From a checkpoint of a small contrastive image-text model: encoder activation gelu_tanh, text encoder layers 7.
Rows from expert 3 of block 6 of the image encoder, named by matrix and row number. Rows with one number belong to one neuron. Each number is 128 + 32 x the weight over its row's rms, rounded and kept within 0 to 255. All counts start at 0. Numbers have three digits each. After the name is the row's rms in percent of the matrix's.
# up: expert up (encoder.blocks.6.mlp.up, 16x96x192), inputs 0-63
# down: expert down (encoder.blocks.6.mlp.down, 16x192x96, transposed), outputs 0-63
up.0 117:133111114149090143172129102128108137153124157120054131132141108155083085156103094125084116172129183103102112107157084128151122102074109148114139100088143137151113147145129110108152118073112174
up.1 095:167127134123119143122125106119174175081117135107085094104086108115164121074121132144191125132095197064146097143148122074159148211143158142112092106143151155098168170151129164148133145117195113
up.2 097:111107099128020124114150101117131097153097162130154112198107083098172187134160138107108097145144153148135109129136172077094180162140149100137139113126123106054123104094110182153117104090161090
up.3 107:101151137150142079171148155130117119150121128121097082131076125125103111142143125138172072074185223122057160136057121094167142121102135199134153155126043133117129154093121199119155149104166070
up.4 092:118128125090170172147139093108155128086141113117125093132136138172105126123088107125149112116209149129108154130149122126155170160156165152137136096096102133074126110115151043098111189153117131
up.5 109:154144131173118188116100114134154136149140182095208151068149108145097085146125096170141202146138188119126126134084106103120146149099127183185153157135122110185140126125107097193130123122135141
up.6 095:137141092168163140156118067158120094173090104156124181100180119177104099136131167142090116116145129117091096104134129124107198138149152120156129080145103102165071175089155149126108114142188149
up.7 096:109150141135144133148130084151098107173075125180107135098110109145175091142117141092138136138140097158120174070095135176203088129100106137129148128139115170115110104091127134190088184131161146
up.8 104:135149143165134092114063149140122165118103076088170166162116146096120082160199111100099186119156060075139114110163096133148164133125149123143134129107076149125119146115111116120222139126110078
up.9 100:145130147116130055133126105131175118105154126152166103112089160149063123113040131160123112148116096078092134110121187196188158135149114137113088135140150150090104144129153081122153093109057147
up.10 102:115168137158099101107122136166136151136088162201141163164167190120093161119106155141132095081146087121162071143127119132146200107134090075084077156099075110132118108172156118140201161107139160
up.11 103:144168136141127083075112099137123145113072171129121156071190118103142093097114144176138097092111145134122108187093105104098210172121084197151095071183125191144116066169159112133072145165123088
up.12 098:101101079085132069109169090115148149109129063104155047108121176149102128145169151145140058108161148137120099149118082107205113125095066149206171107141108159209186086070141130155166158089130091
up.13 099:109118121124149121121150121131118144109165127144116115215074167127082109137121100077167151090106123105117149088063125098173101084135184162164141083126160128194105129109094114100129116187101192
up.14 101:108138133112116164084102110100141131189094112157134111136130145069150141130152078184152142101128175154132157141144160136182088105170130124151130142160171136105151175103107176134089087107134119
up.15 101:123180108144177060159110140107165132128131150093134181154070108128132175187171116146134140113094097178192108126132101128062122120133106135117196138159152148109176169077147143144102071119131184
up.16 118:116135097093209128168125136072156138173093145145160170112106122113123177113132163113197125138171144159135143124134116121111097101144145188107132111169078136099125167133169146056164128118097096
up.17 098:180160119207143128191126183146105134118143129136124148160150142128144120162178157115125111103171180067131128117110099124141128116152116137136252157140115092150143159132106182124114142122161107
up.18 113:171176129077092159099096111106110128145142148095125116134129096060083126115155137089131103133143105086141071104147133104088153182190102061110150125106087149176157148142162130130059108145136117
up.19 094:156054130149090127202133153137138134154116108108103094147116062121104161066138116156076155159116123180166176091122142146064110140116169140126093167082135106097170134147100145128102136134099164
up.20 106:125112123093176117098136117182191110095109109124136113117156101133118115136111139185129116180186119040126097109082109112152136161067117133126136148197160190121129125103146104138086078151102117
up.21 095:164107081157155176127133138127094115081066171084136149104132121101145164102152137096110099155061105071169127149150072152132101102122143136145100152120162123149085203154113110157132146090106071
up.22 105:161147132147130146065197129122171138127097122159151109184129087112116156103087122117117164095202095148134109086208048106157151215169135111129132148111152150120139081156104151126141199174108196
up.23 092:077137203107087071179136080114075069181156139145075116124125143145125153107113160159118114115118061164137109109132163105139197114151148100147102175124094157156137068206147053144096155211157054
up.24 105:165101137105088097161130107127142160179074131091066109164066088180107189134127134133159121129117117092084088148099124103126125141168142087146090128126118201133146144140140147128093096104190118
up.25 102:093132117151126077099169107064103089159154091154074167108150146129159107139100112124164079135074154075091071121180105100151086184110151112200122087207141161133106133112103154123095085145199148
up.26 095:135112116128177193116098150129176135054109107163135122112165131118102149127126114161110122084141087129097169123050148164074152142176161201186075195166114139120192198098133147150090127083108098
up.27 091:091121142120115150112098094153127106114124116177153112123075173091062141133123142120118155180181121142096155013129110131117167059130105098189114088097089160123093116086104124098087117116127160
up.28 099:057111159099132149186115196123148137101109109116129187142129096128133105189132145118080068140097158135161103127152136101118072147203096123128144110116090076071154202049140147094146163143161086
up.29 104:156104091120121122110134147138111142067069161115115135097142163146095186137093134151196137113148196148083125126109104099142133121103140183127127201181144118084163136099071078133115132223145104
up.30 107:108073094056094153112178167081091165178128134156064131124145185080092152165205138118117159157161163036152144111136126165148099116103143161108101159143149126107129121112120071112130111137084143
up.31 101:095160146146122191172139120069105159103109154138185102156086170156116176104166099108066111135143061154092156078128116131148128150204053065152137149156157113112098087151096183164191062125149172
up.32 108:147098124094107132131092176142113170169137091105109098156171178142115116124037097124109130155141131106119147127088153125135065095108093108131163145134144123156110102123156169161118151103102118
up.33 092:106125064117109168166160118106086118136135136111166114078143136103145106105112149149107123114127087073179112121163214173136141164121064141127113096142114118112130161115130193148150126122127166
up.34 091:124115124137124129107136145114120075165125172146168125089096157121114143204087114134157175092057146131133105074125148152142135097224139134101135126153116118114078139121143094102127175112151143
up.35 092:181181141114100122176133180091160155159128138123160147129152124112058133136121150119124118121168140096108122146150108125128098116082177112146174135129128122181153036144124135125075113076129144
up.36 102:144092107111157186116145086137098106094125144172183106130118147112104130114129146118131119105136176193086104127121145139128135121110098116100152139109085156194185163113089157127172112121138140
up.37 094:168147075163130106177093135150085188137107121114093166138161136130184059098181130124206135088205170050094116130126168126105206078127125152157138125133105146069084028154163153113106131151118067
up.38 100:115099147106187117103155112085162118103167146147169137119124158113124125124085138128065130175158180098181134133112143182141157180197108160197165147146092156132148078103143098140118106105137098
up.39 112:109187139165130111125114131125144133147119122153087170147128117174169098145159172129172132080206125143098119065151096055141134075197140086092130073121108075121127108097080165177136084153130147
up.40 102:148147154085086095141130091137132142073170141066211112138098109110126154074141126127143145106132069153151115075083134094166129092157138142182157122095126187148160139129179099095154156131152124
up.41 091:167125147110113180090117116105121171144114123137197092145032155109089100165139114126160158145111115155140085079121170172175069115094109122136164146144114108083162100123095117173076103149095116
up.42 098:194144142182117122084114057116133158116159148109083111179119150080142134183136160126097148095112054138057145090156136155082163111094141115122133162077139194096139059127134135099150122134103145
up.43 094:147148156077120153156096155225162101150129174092070135168139111087133062133161151111122151163124122130183135118132166119078130165112124054142112125111171147128096110100182121109073146100144117
up.44 102:097137174146129149241185130141121103088146145121166138107166109136131120175102138150145106107109157124107145192131130135140146165123119153113156119183101147114123107077149080122148125132104155
up.45 117:158152172105182192136143147122134163074147149119145154120122104154109135127163088144100147133090108073156146129173128131108056130158108053108051166090118139082119189151186102122149092153134112
up.46 092:096128076157114166124096135093109162123148115084085098178170078044123234081153119159173157129155101129121179157173128154216126106120134151079124112115135099149155126142158096096116159151094118
up.47 100:124091126102154146158157198163086166160187108064076116098153141212134143182139159173094147130105111136104128110140158114107129068125106153125137097119119103098143181098098110140073047132083146
up.48 097:064108108098085119108193169150141148193120097093116134110171146127087165105168082136069126126151090194132135142109114144116075114109139090110124119118154101119106098112103142184115076095138139
up.49 109:125121098122140091082144172184133121106122104146134141113087140150150096141111124090122125110186157113121092060158115104105062148074148181118138131077124191108139193150107093101127129142088090
up.50 090:139196169108112158147160084145155106071184134124158106135184118099182142107113133117141133111097055056136157109052156132095148161089107094138077115078116118104144116108143096156062123150133126
up.51 104:108142139157089104137123079178103095146152136075062107149145078084147171137084134062127098132157153110147128140131138088088156205127114130112177149137077154138133099075106048137101095083148182
up.52 105:196148086110066139087133123173115148085168112139201076125108115116202150119082083161160219133164126135149122133090088144135140160138133109116107165110137133164153108193126130103151127091138129
up.53 090:075143106143077107111153135121103180054126076161129184159139183177134075129127117072111116112150172185101167150074083188143138106171106106091153096161132186178135192152143149125093113114156174
up.54 086:111129140145145114126127046109000098158098135116135141141118199099091124097130116027134125089170164115064110165143125151149087130107186177095168118144103179166106094121122112141136096136185122
up.55 104:110092103117131119182133031142103134087134097133176132147074125131150156123062154151126118136149106122158133129137099102109107150148125142139113143076151149123102117097177126107128113168103076
up.56 091:086153101178120180126171155131099134104144120137104199201121128168110084166095123095150100133125108137100084159123156136135114067132089162131166140111178105139124178125157126117137131161130155
up.57 091:106080137135140143080104088140125108079082146106124154109097127066160137094118163092081108130122104089110122178090137117121149092181152086090062121096102177159146121142144141151145155131145124
up.58 092:176148128136087172146062067120081152168109112142189171188124123096145134111107164109128114132162088156091104121142159174124105094089069147124130096148162166189163116141120129123092125086128151
up.59 103:145110089125161152130142082140153097115134139221123109165060160137098123104147133071111132091135104133144169128113176154104125162143110071131133113098152172122173057139116136201124135114126169
up.60 107:170144144147116156112135146124157106105090176180174106120111097155162151135121125178122113096129155114122084098152112154123162108081143132136056091132179107146121100117143122122109125124117104
up.61 100:100192145096096172180156112151140087126130165144107072150112136113106124177113158118139116107138148159138131179126139160137152127216122144146132148139140120096095029187178116164169135127138090
up.62 083:099153096120143172086130193125161095111124106165140141172132150128159123120120113143177160119145098027095081159094145021117150094146113172175154146063174116147146145120160126125110127086165151
up.63 093:112180107135144130124133135070096125121148139094175056134150140130063126084123141150116082095168181107162086163103071162166102065109133140133086147128175136184171125177107098098156110151136169
up.64 093:094144117138103153099136189136147145119084108156111201105171202150099162143185149128191159121116151063154130126131132110209096094144123107182174116155181074142090156095114141143087140111112170
up.65 099:167102147140117159141098092140119173166119135065199163148138156101100142123086085181123105094143137066175157112091148124146094124115104099137183167185139072139163072142210117107097150172093141
up.66 098:115115100145142161135130131110087094115144085144145094172203091100110111153109134109182183133143120058172101180134156163144088132108145161192174142092077088179119087166131149073150110121115140
up.67 097:110113092160174136197132154114130130121150128114133158073149091114102159193116202127116131142192097152179156123156163134131140089142121158167204086122131042111122164086082175113191097093146142
up.68 098:125114160143052162138157085098072153123113074108207116130139080154171117136111059102098133098129085117140165104110131196121061144147131110146132178118109148096090142118150166152111077164145146
up.69 104:111085138133140130127137177143084163134056149154127207079152106123150080135071151075151059169134159122080113121067111124094172155108108151148165132144184091206141206136152215112150109108094137
up.70 109:170168149136145123141130122112152143109155121096146127138104082133081086175125167126113151093121153096101128130146118136166155103142109108035041132135108145072121160132167148164108125124174180
up.71 101:110100122179167120108115108134146154173132107087163081174104134087152104165108146133104135113083083125113086153129171134069146144143136037188189123157131104174063107147208134106127080104143130
up.72 087:150121093143124139112177086115103101158121124207204160105117112135076088130089136147183191096135086145116188183130173164149082108167175146120120162156161135173129127074109112123117113174166136
up.73 105:147083173144169108091168120146040180185121162157150126141104121169179069122145083188138137096171138103128093091173082175138115138154188211130130091139146182112100132118111122092164139121127113
up.74 108:163176146126135104101121136105139163133118131100122104129161108201161156137106097128141123108112162136164078144088103156084123191026147131086200099170096101106098135061104125096142101058100124
up.75 101:092114129180127186081138106142077169156100098139119154165140126119111145088163109098088150119131138063141101129169104182130121174123106162046058102130119163087201164187155193089117136171072157
up.76 102:126103130083145101126097138114146093101166135077152182113104141066121117051208089106119133130185153149106100116109131120079057110171146146086199131132096110159143148106133129110178154131099161
up.77 097:061145103107107123117094066113130150097106134106133173124096099146157226068091175131108128120135105125161107126136126107147138131151140187112132137092090170160176108083112138114113145158114104
up.78 104:107119112113143109126133107115148143103121128150141122131146185185150157148123111166100126082134118095094112131144167125151121126181137109147161202081156139149105096128133093132074089138110153
up.79 100:159136098081207175127092080139136133078122079102162096107125161135155098131049169163148118100200174209186102173093115107110175125164124145154121127103150138115133146170132097094121151200115129
up.80 101:124143150107146050125113080081118195199131114099112110162107194160146179126164126084153106103130090151157122125187105112149098103154127093163105187192115072153130154111146107162125102116164152
up.81 096:106130113132109097119120106155055116133097121134105177184150084129123131141131097125179148137120076178118152162154182109106152125095105119141116100109149092111138096053138111192120136134144115
up.82 091:091147151172142094174159151150064143098097158105146111194094131135077160129184115108091139064118134101141179123175098105116142089122088104136061133160136189160133153110138079166138097071161127
up.83 096:146152144093145131159154157135142066162161113148100180170118177130049152179122150107186075107139135144098161141134110107105150100158149131115115118157114105130078093103131172105092196132098149
up.84 108:112105130062077107138102057084064168132155139106099096094122127088148165071132136161115123105176117117109110160175087113119163177114108131131177098148084111136163122108101070071120114105161132
up.85 098:146132121160184125110138090129146127162169105115123065162136109140096141139140155177203147095132065076063154132118132108209130125074120160111127111145190124096097108124163090155164094163163151
up.86 097:169114117104109144136085135103138161142150123140098087102153043143085112088118142093104145122136110175142099204153125088108145135080187092061122157113149104119091167115134215120174146073160118
up.87 087:082151134110118155124122071113152123168133088083133161177101121118172107172105091093123072166125073162151142183106124130144146209101133175085145132102125090111146108142174175114128110192119176
up.88 100:196066118061101085144141152155118089202143152144124104112165124100093099146045115208130068128156155104092121155155125119142146170147111179104143148151149068093117082167092146143122112146095151
up.89 105:097140099079145140129113068165171107076181143103152080156204137160144089137138122094137136143134117133154101137102123098119110110116172172158134126111123124089187104162113135081149082183162146
up.90 110:097148140105140105064169125101112150145113152054165089091126153137111132097122083095111093072120194115085122130096074133148070128119091133147131187177176067180223099124102105090137150091136126
up.91 104:129173090127122112147068109170183073197112163130123184112190153103126079126083189153125132160189081145154112130122133110114206142116082155137127123105053127131147183076146131141071103134088112
up.92 103:115081188154188146138112088105109121161142074181157156155099150117082164131095120110145168094143107132163112132127149172149143141126094091103099123094145191156152158114110099104128125175132190
up.93 105:143153139102097103089161125074165088161112112123087106098091079146196135091176102168125081121095174079072159096067146128102103136113165105204095109141152139179106124118148142110120094130166148
up.94 097:145160130096103062113135111117114126123107122134091119114242145136153071146104060121109166151117124122120062187120131064097091186157136185122165155138115174112125133122108120162140148185128120
up.95 102:079125153172179173107091174111103131106106117167126158115113096114124142165160090140073078096135148130182108150105180171128169079167091103127130174125159124138130065119129199121151101144079141
down.0 116:159115115154091106128160112163203129174117146170161169093143117139188131104085182134176124099124095129091106102121121143172183114197176119076146105109146157097107154117188088073123112160178152
down.1 096:108113145124128120093141149146135124139106156048149150140103069105129142069107153142125092134136119169135154079170100076124122146092160134100113151139113136145121206059135159129131144083144118
down.2 096:133116170116069177090134125127153128155157166132116132122154153165106120113133163159108145186214063114093114110173116181069147078102161179132201110135109115095081168162174163072085088130117105
down.3 109:132116097128112135132177147110208141090150155090056097108127169157124134132122122138104130095081213083131135141057152104075089112133131140128092183153065075153158128139140184157092129164154175
down.4 099:086064155132163108127116148097104124182153081105166212202122123141121138113154131085109155131124151105103108121176127125153110186142145065191104177084129137176133113101150110164165096098153170
down.5 108:124102124121139139122098069179081150109075096127162146143158203127151143154174114115151151124138168097148118085123159120101075097089164168144087107166179184204141113142108093138122137092080150
down.6 097:134095165132144146177159124092148143127117071142154155171149112162076145133125130124108137109098132079128160179097164150110144170110157083115061084107137128122113153120132141153140148147140149
down.7 095:135131153122160142155148187110133114123161119122133115151118121098157083147121064099123115113152152149131166111143126125181073104149165158082129140101181095169157149109175129127187130129100152
down.8 102:162180077091140136140122107181148124112169095121115177075094149177091089146079119191186164108118124151105115085148072103117076135130048082163152125092129091128127114135091137132160092160144135
down.9 098:106092148164069058125106143133119120127135143139128131087190151106168124120153172110104151119093065143160057074193124138087187169154137129134146112206101165104093093107098150117105117121174134
down.10 101:150133136069137146068057079145125114076121190171095074105083192156075151082145134105124105155131140190122123138127112113104117124107138161117117168154108110115150158142098135131146084144130087
down.11 105:120117109146157181133146147076156069114118169147140193149164161149134154108144155200153108146090140140158132080153154141155152162140097160175134117167147158122116162162141169129128125053116113
down.12 102:128144105107117166134139102140164145135130128150143131153061114122101150155101171145102083133116118164107136098116109152139083127162079137135090186081127051122163146107091125114159095120140178
down.13 098:094141124153075121071108099134135152094166119150121133161140127184113152140108075174176136151140106164146108170097088154146180134127085128114132139114160164154131123106116120052129074133219124
down.14 101:142136164125194122169141175108072159195096125168120093099127087137106141139192093045123157126140148110117133136147116149116168132107133154097121088132132092077106044126094130115145152149115194
down.15 101:120164099167133067190128138191140076102151138092162149152150150102147108140053156106140175111116062146123125161147099147118148097120157106079160160126133063146159089144125072116212087152091142
down.16 109:144156107161147063108150119103122127101088119132118126089090089146139178132127145136180122124130146157123082173153141132155188104087154195151097141161146150128126106086067128108119120156109078
down.17 104:182123075129152163134159098107136101121159082057136129081094099169162131124155114166132112123151150135172157161157156124179105139155123148093137199118074168172191172124119085127127133149094098
down.18 099:098171131136160098139155124122120061139121148109085124113065142126132101125084087125181128147126136120095139192154152121159150112139135069110108100161084129108140192143112100146154058123096106
down.19 092:148111109140117087155142140138122125071099132163131134088160099100072088117082098181120167147118123105141103136139119081099148188120133124107123109088101088053107106117117121109128115149134105
down.20 104:103108103170182174193116146192129092189082114153128125085187096096164178160105124062145133144098099125142115147109126047114095143058137147145152117124090097137087123131100111097124033109132134
down.21 095:118106086125164190103141090192114100158146125148096086152183103165131126102109135090126160124166187151119145122144111041204170095139087098152080118112085104152145089110083142089158147064155104
down.22 096:138101128132095102101095163132137166128097147078074117097100084130113168150092136172172111186121093121117112133196117117154172200132125141136120142117123173162108174088146090088133051142137104
down.23 102:094072104095115054177097124159142158116133119100092039191152115093075146165129149152202145192147140117141139134141155165168095099131121165131091183120192135088155122098079056155126173098156122
down.24 108:114122128160088110179110190105106110224147121135096099138144130116106149109180135165131083114186143081162129072114112151139130116189137081095050145181157049132109146095104116154190120147123160
down.25 095:144095118109148142173159115178163120056145125163137080107191134164096116117131168176174114152116113162109127099140121136178072103144099110124131102122140156109080185106205180120204191116105121
down.26 097:083093115130100122151067139125118118130147109139091155108170145121176148120138123082141140123066135118143115111123108168168137145113140123173182132200116169146104128085135165104107084107142092
down.27 086:132116137011097085113164082163127128146117088135139135103139185147110049164054166190120160119152163174116145161116090148159128148144139126117084108148133133117089110104136089121080080108078090
down.28 100:203139076117139145145122108103116064133095143110104156160133145134191127151131102233106111143182119150089096089142136138089151159133120138077188105099136135140150095116147144133111100139132180
down.29 097:112144098103109134148139169094181089091150162118140071145149057181152177103140108136126144100112179086136086123161108094144117171164166152101117135163090090148179097108153133166090131152098112
down.30 111:155099128157109097171205109120120113131123139088158160127134169111152117105142090161114126076155150087137150147095148184117099115150126165101151114153153122138113132126127117156089098106141134
down.31 102:167143085111091129144045160116092164172116098148120142173109171145158159122185189139136136110150085074095137160136130100141093157165103134058153101122152077126060145100125097148107131147126090
down.32 112:132168148129142129168154132125100190104112168105086139158179110088157190157135107102161184114161070152154112117143068079197104088113135115100156112136095053153152103124109129177118167107122133
down.33 095:098128130148144092162153114129097099174174096139097081140169134159116070197115192117095123148106128157128151117130218227111165146172104124172114141072068176127109185183140103146070123129169171
down.34 096:152148153155096134169224141154075133122106118097116112133145137143162145064155159176076174126120098159157093125101107223162095132116097170162127109027154133173088137131180071127179120134118157
down.35 095:216138108098104095123119128164113160089057087131177102185095139104123158174159126044105125153151098123103087180110205069140108177174112138146161194115075162182147121145121078139139096134157126
down.36 102:072173123099117123100170113148091180078098153180115134103080163088113091136086121172116099093135151108087184163113139094135143157133127144139106156128143142163248199217159109127157129184049146
down.37 099:138089197161169075148144106147123103099104113082108151164160137170154174068086134140135154150168108155112163110111092083124157135114167096121081091136123144142144151084120130121130115094054129
down.38 095:128058141087171072148178125174121151074112154159121188099179105117127173092080146112147084133146161099138123128137130160073137118155165107132097112117131158104092128155133126097099107132074142
down.39 097:085165113168132201091117125088155120159103093146123088167115129156150185133183175124090164108137167125144136138120176089097102085150166081137152114142113131119029115075069176106123070149122067
down.40 106:152158095134071091125166160130121184128152172092137139162094184143139109114142104139130128088112169126136095174086164153122109129072041133139147128102188109139124109111116121139160172132104156
down.41 095:049117149109184133089070176106124128109122088162062150143065121126139113095114149139115137146194154133152155179162133161141054105128119115176162109140115122189130113123123114073140146132122112
down.42 093:108115117142127105142108128112171102152197151070181194121078141154086157132092098185074136148136180086129070092146070129147131149146110129071136119117142154129116072099146098109161142125141069
down.43 100:138137145194162149064149069161178121108160078068114108099134105136095118112138095106111134084163133182131135158159112156111157118091129211122140165108128106145120119124106211131078109089184149
down.44 106:101158094114118104096159073161185125127110130096110119121126100134139156137188158210134119115129168149132209139134148117146149190154139141091098159113162088094108185139141099178121102118151133
down.45 113:078117094124098110118124122148135102180089119160145165124148122138073087203132124146168151144156120113100163120166139117108210126143109175155124151108146111065112069186040161080102120071160151
down.46 094:176111123102101102090139170158115149189144071107101131133130115140135054149175196154127129095120171149083147083108156114170136208081093141153082124160135086153176102173148143152167074197139128
down.47 095:120056104106150160174091105076121136110133037162148161107183102111097126128114144179132162138164172105152130165125100143095132102196143099157127067096106064132092085166132103136111140172172104
down.48 106:122137143143129141163095119191068180069110131149113133147138129144097131117100133121179117133127110111142128164140099184173113161110104126173151113120125094110106116079132129127063181105108126
down.49 102:097120112155179177126136103151145095105145083151075159135156114128099099098147171130103156151112109150047144115073106091139128101137157147146141085112125173151072137134160086086124204216128136
down.50 083:129109155111163142104062158128145123129174146113141125191093049106016144135113167132107100164056138111166090117133157112077092134153133117160154103123158093135106108071146098149117081089105162
down.51 100:138110109143081104101142109175188122159108078093132181129169127136103086134119108124122110141112121126061086072135110162107102166110151106122136068151166152142108120141172111092126169100116125
down.52 098:097123127079086108130141076087069185082154175110156137069125089083129135155141155077130118064102178096134110111178104102120168139047169120149128137160163119166164137105125133140064177152097129
down.53 096:148128154168120133100141144137093055207124115101200095145114094187139176114121144103094119119152107133129164088088159090125127120142120122126185123138157098146098112136099198163185110092128121
down.54 096:142123171185109172137126129066150111160154093162108143131148152133151168132103081114086102123109080063116135072152168129078073149091140116096119115194101120132103139124159101093126136115101129
down.55 095:109146124145125105119103138116135151150150141119135168144124112144146094086119081118153133103099183095149070045146129108157209101108127143067125166130120149124132128143129108155126102141121135
down.56 099:052111089136172190140172148084137147152145182147145162135121117074147153172092143138113159136091161225190153134114173096199206178174159126108131100113122097116120110183084178104152053088114200
down.57 093:157091148138125109084149167052092129121143119169064082144163148149136130139204119060147152166170114113144148106150090149120106139144087121195150129160121088075098077109111139173151121144139133
down.58 099:202126143145110137096133132147105180048075105134112091154171185119121139166094156167116136087088069146168120134132133137189104137132138099146128128105187121182221155169112114133099092083120137
down.59 100:172146101111164124083100188135037120115089080141131102118128176120137161078152110131087142094169145126108168078137135099181105179130122149135169139104132143161116097110098114179140138151162130
down.60 099:126149147140162056151092108152089142109090141144138176129155162113137195162102153080141095165087095119130137104098081100101176121123175095096125110153108116156089116094151103120100151097154157
down.61 095:159162097140141132131123151148116110139139174175152137217120144103128087055086168127170145102145104122137189159151132140100083131117189092153128145089158142121075148097063131126114175103129148
down.62 095:157135147072117137159127123127130129134127085186154144131073079121108184175088142146150151093140121136137162120150090129182119153131105122106106130136183145091127160109074110128166162102184126
down.63 097:151105135117124105089139098126070122187064117103145152167173122095120129123116080042147114145125133104117115103143118160115138172147097032119078106155124062208116137117129123109158181102165202
down.64 094:139101152116170129123163110136176093123142091111130107116105177138123174109090100165190122182181135171166153138086092128132107115139109174114080077141186129087101126174167095110138159090092129
down.65 101:144188065098139119097097097136088136090137161082135134152099160099128151160171107161122117139113102165119163153074113119156138172139131126111115132119127150131159115139128165172159144092113068
down.66 098:025133156096173148107148117130170092122153129112165117153185140125183142106079189138082091122135122190131161088119110078121145117122131085098128219097126150080127152103111147129163136135115192
down.67 103:117101116160094150100107095128091091187140095134136088090156168124160164131055072127124165142133132142162151113102135180127148169128103107111060131160093109151114166151097129140130142144087122
down.68 106:153074134169124128145147152102116120154147083197138162160133145166091160031134146100098129164126132160114125136091136129094158173104100168133117097134159069166144164110058090130136156082094067
down.69 105:091128172104119141079129163133113115100115131100171123114150152173108101159047092143097089093146121139097152109158070109112137105104137125147136184121111109154141156153175175051146116119120092
down.70 106:151163100156106126121136125084092128135121105159073095154120157120124157179103107101178124083150105148151154156129215135099108073164116061098127091128108121131113095099141148059109155177126154
down.71 098:148073139132083149108142133133130137107097096107123091153090125194197114192122092125145054130093082098177096101106146159151125160119149153061102156084111142120129168072154134151143085117114099
down.72 090:150152155161116111109110125125112177167153104084126073051175083128108093146210155089160133102154156133153058114097087063081139122098139159173129105111133152145175107131106059191171178106131102
down.73 099:068137170139159127154088119150116106165126122096140124136151106186188055152143088094168151157059153187078135077136053086136117152110109133129168045156109091119134167136124088131124142113190142
down.74 104:088139145138101133081159041123111150149101182141088094152127079165107088139103125137164053149184141109126094110192176116126081139162138114112136042160140124188111156159095119152124125114146082
down.75 095:120164040193171127163071108108107103097104185118133133192100139111140166171116136157146150147101088165177128098086107107047112095107140060126139102172137175126084180133160154133104156130126141
down.76 096:143144113110117137151121162153115143165124145069109103125083105090143142046129113114146125183138160072072143142144122147137131141100088075170183155111099116074095122159106093103148156137108104
down.77 106:104150177138142155090114141188173181125136121075107095174125122147087110136144165169167147098065148121082142092147175160109093160065154121190081059126169116126098083076154072141120183115115113
down.78 103:129111164162132143146105101097150149076109109120151167152100134144127150128076130153116090161128138092159193198113082182108120082126091172136107140107128123149068120079087113109117090109084096
down.79 104:134125092171103151132130138110168155125186089108094149105117152093145103156110151179112099131141130103105071104108044103134110103242106147117117135157109105136058145076117145154148128130054154
down.80 098:106150113124118144097087189161197137101134138186066124101087155132120146096145090122146153082168099136147064197088143115087134089192147117174107112155122076124182071140112099121150107148147157
down.81 095:156122127105118152152081136097127105146136096159069123104111138162121147135139107113156126147173129201077159100164149168141110101108112140147177159121148114109178096157162127163155163120106125
down.82 095:200167082113145150168117115122137123112164111070097133168107147129120084153133107131131181153091131193157155152132087137126116140119117087102101144080153077064135063114204119103171151083120158
down.83 097:138097070132169202138148176153130106123108154131139135132132137177145175137118107110125141107127144118087130152234125143144139092087119179059195146105153111131148078124135114141200124081149165
down.84 106:176117190169117116123082162191140106105134127129095127096146123161143125135120133139124131154150135100120127094050152133119148103096158121138090169085107182089118150110081081114109168130105104
down.85 100:126109136139090114110080099180097112168129105127105152123130111188097150158135105078119174099140184118143130057157139153075136152108136124121192089118151195122192124165129137190150108154179156
down.86 095:134106125137071134084152168130178118168116142138119152143167196142144089096132176102140069142173160161080128086122070118152172104159124148150111091161147108179135119128126130128101103060144136
down.87 088:133126099105159063155099141133127150136191097097080187170081089146099141078119145112170139175170129129171133118157148139178061168059135095159049122123138082098129162144150123119090069072147150
down.88 099:140146129147108122073124069128052134179186131128127176143168134110133143044100074125137079158191167111107090103140121100139147084124155079099111093148124145175147153136151060080099121197107087
down.89 104:114130161159153172112168119158114150143140115117172158060099117142111121097140107168087130120129160065129179079126175151137093147132101109151131223128168145173085180141073132100078134060152141
down.90 110:124118131134135130162076076145107075108149149126145098124135147104147162100216096188154128099110186116120144141082075111147091172124106124088172118130108108169168134111156124161106215143123133
down.91 106:174177105183138128126093158128097153152097115173103178164147122084124159169089125143084134158161152123060152147111132105120194109106166189113146163152101173130101140120159140115161189141141093
down.92 106:132143105125109145090108101121053103124107098171088135098108149104133115157187077201148138116150123082117129131146132148141146184124140144160142134163130077156111088155183131169037102142143132
down.93 102:141137191131157074189156124131152168134137131112130135185118087133152088146148119113093080152150087127196084124132154149108128114157107174164159053134165058120057120121158149090115105112149054
down.94 102:133137133122119176142077152108144151132107151172143125197131031050134146119109070063176129135105159082128139076109106176145097086121132132050140139168092117162128138112139145158123101101147125
down.95 102:153147107152161192104098145078122099132135149169215148165133104112143159129122051125133161154071157100097151098139102142141177088173165155147168141122167135108150140111132126092140146128119215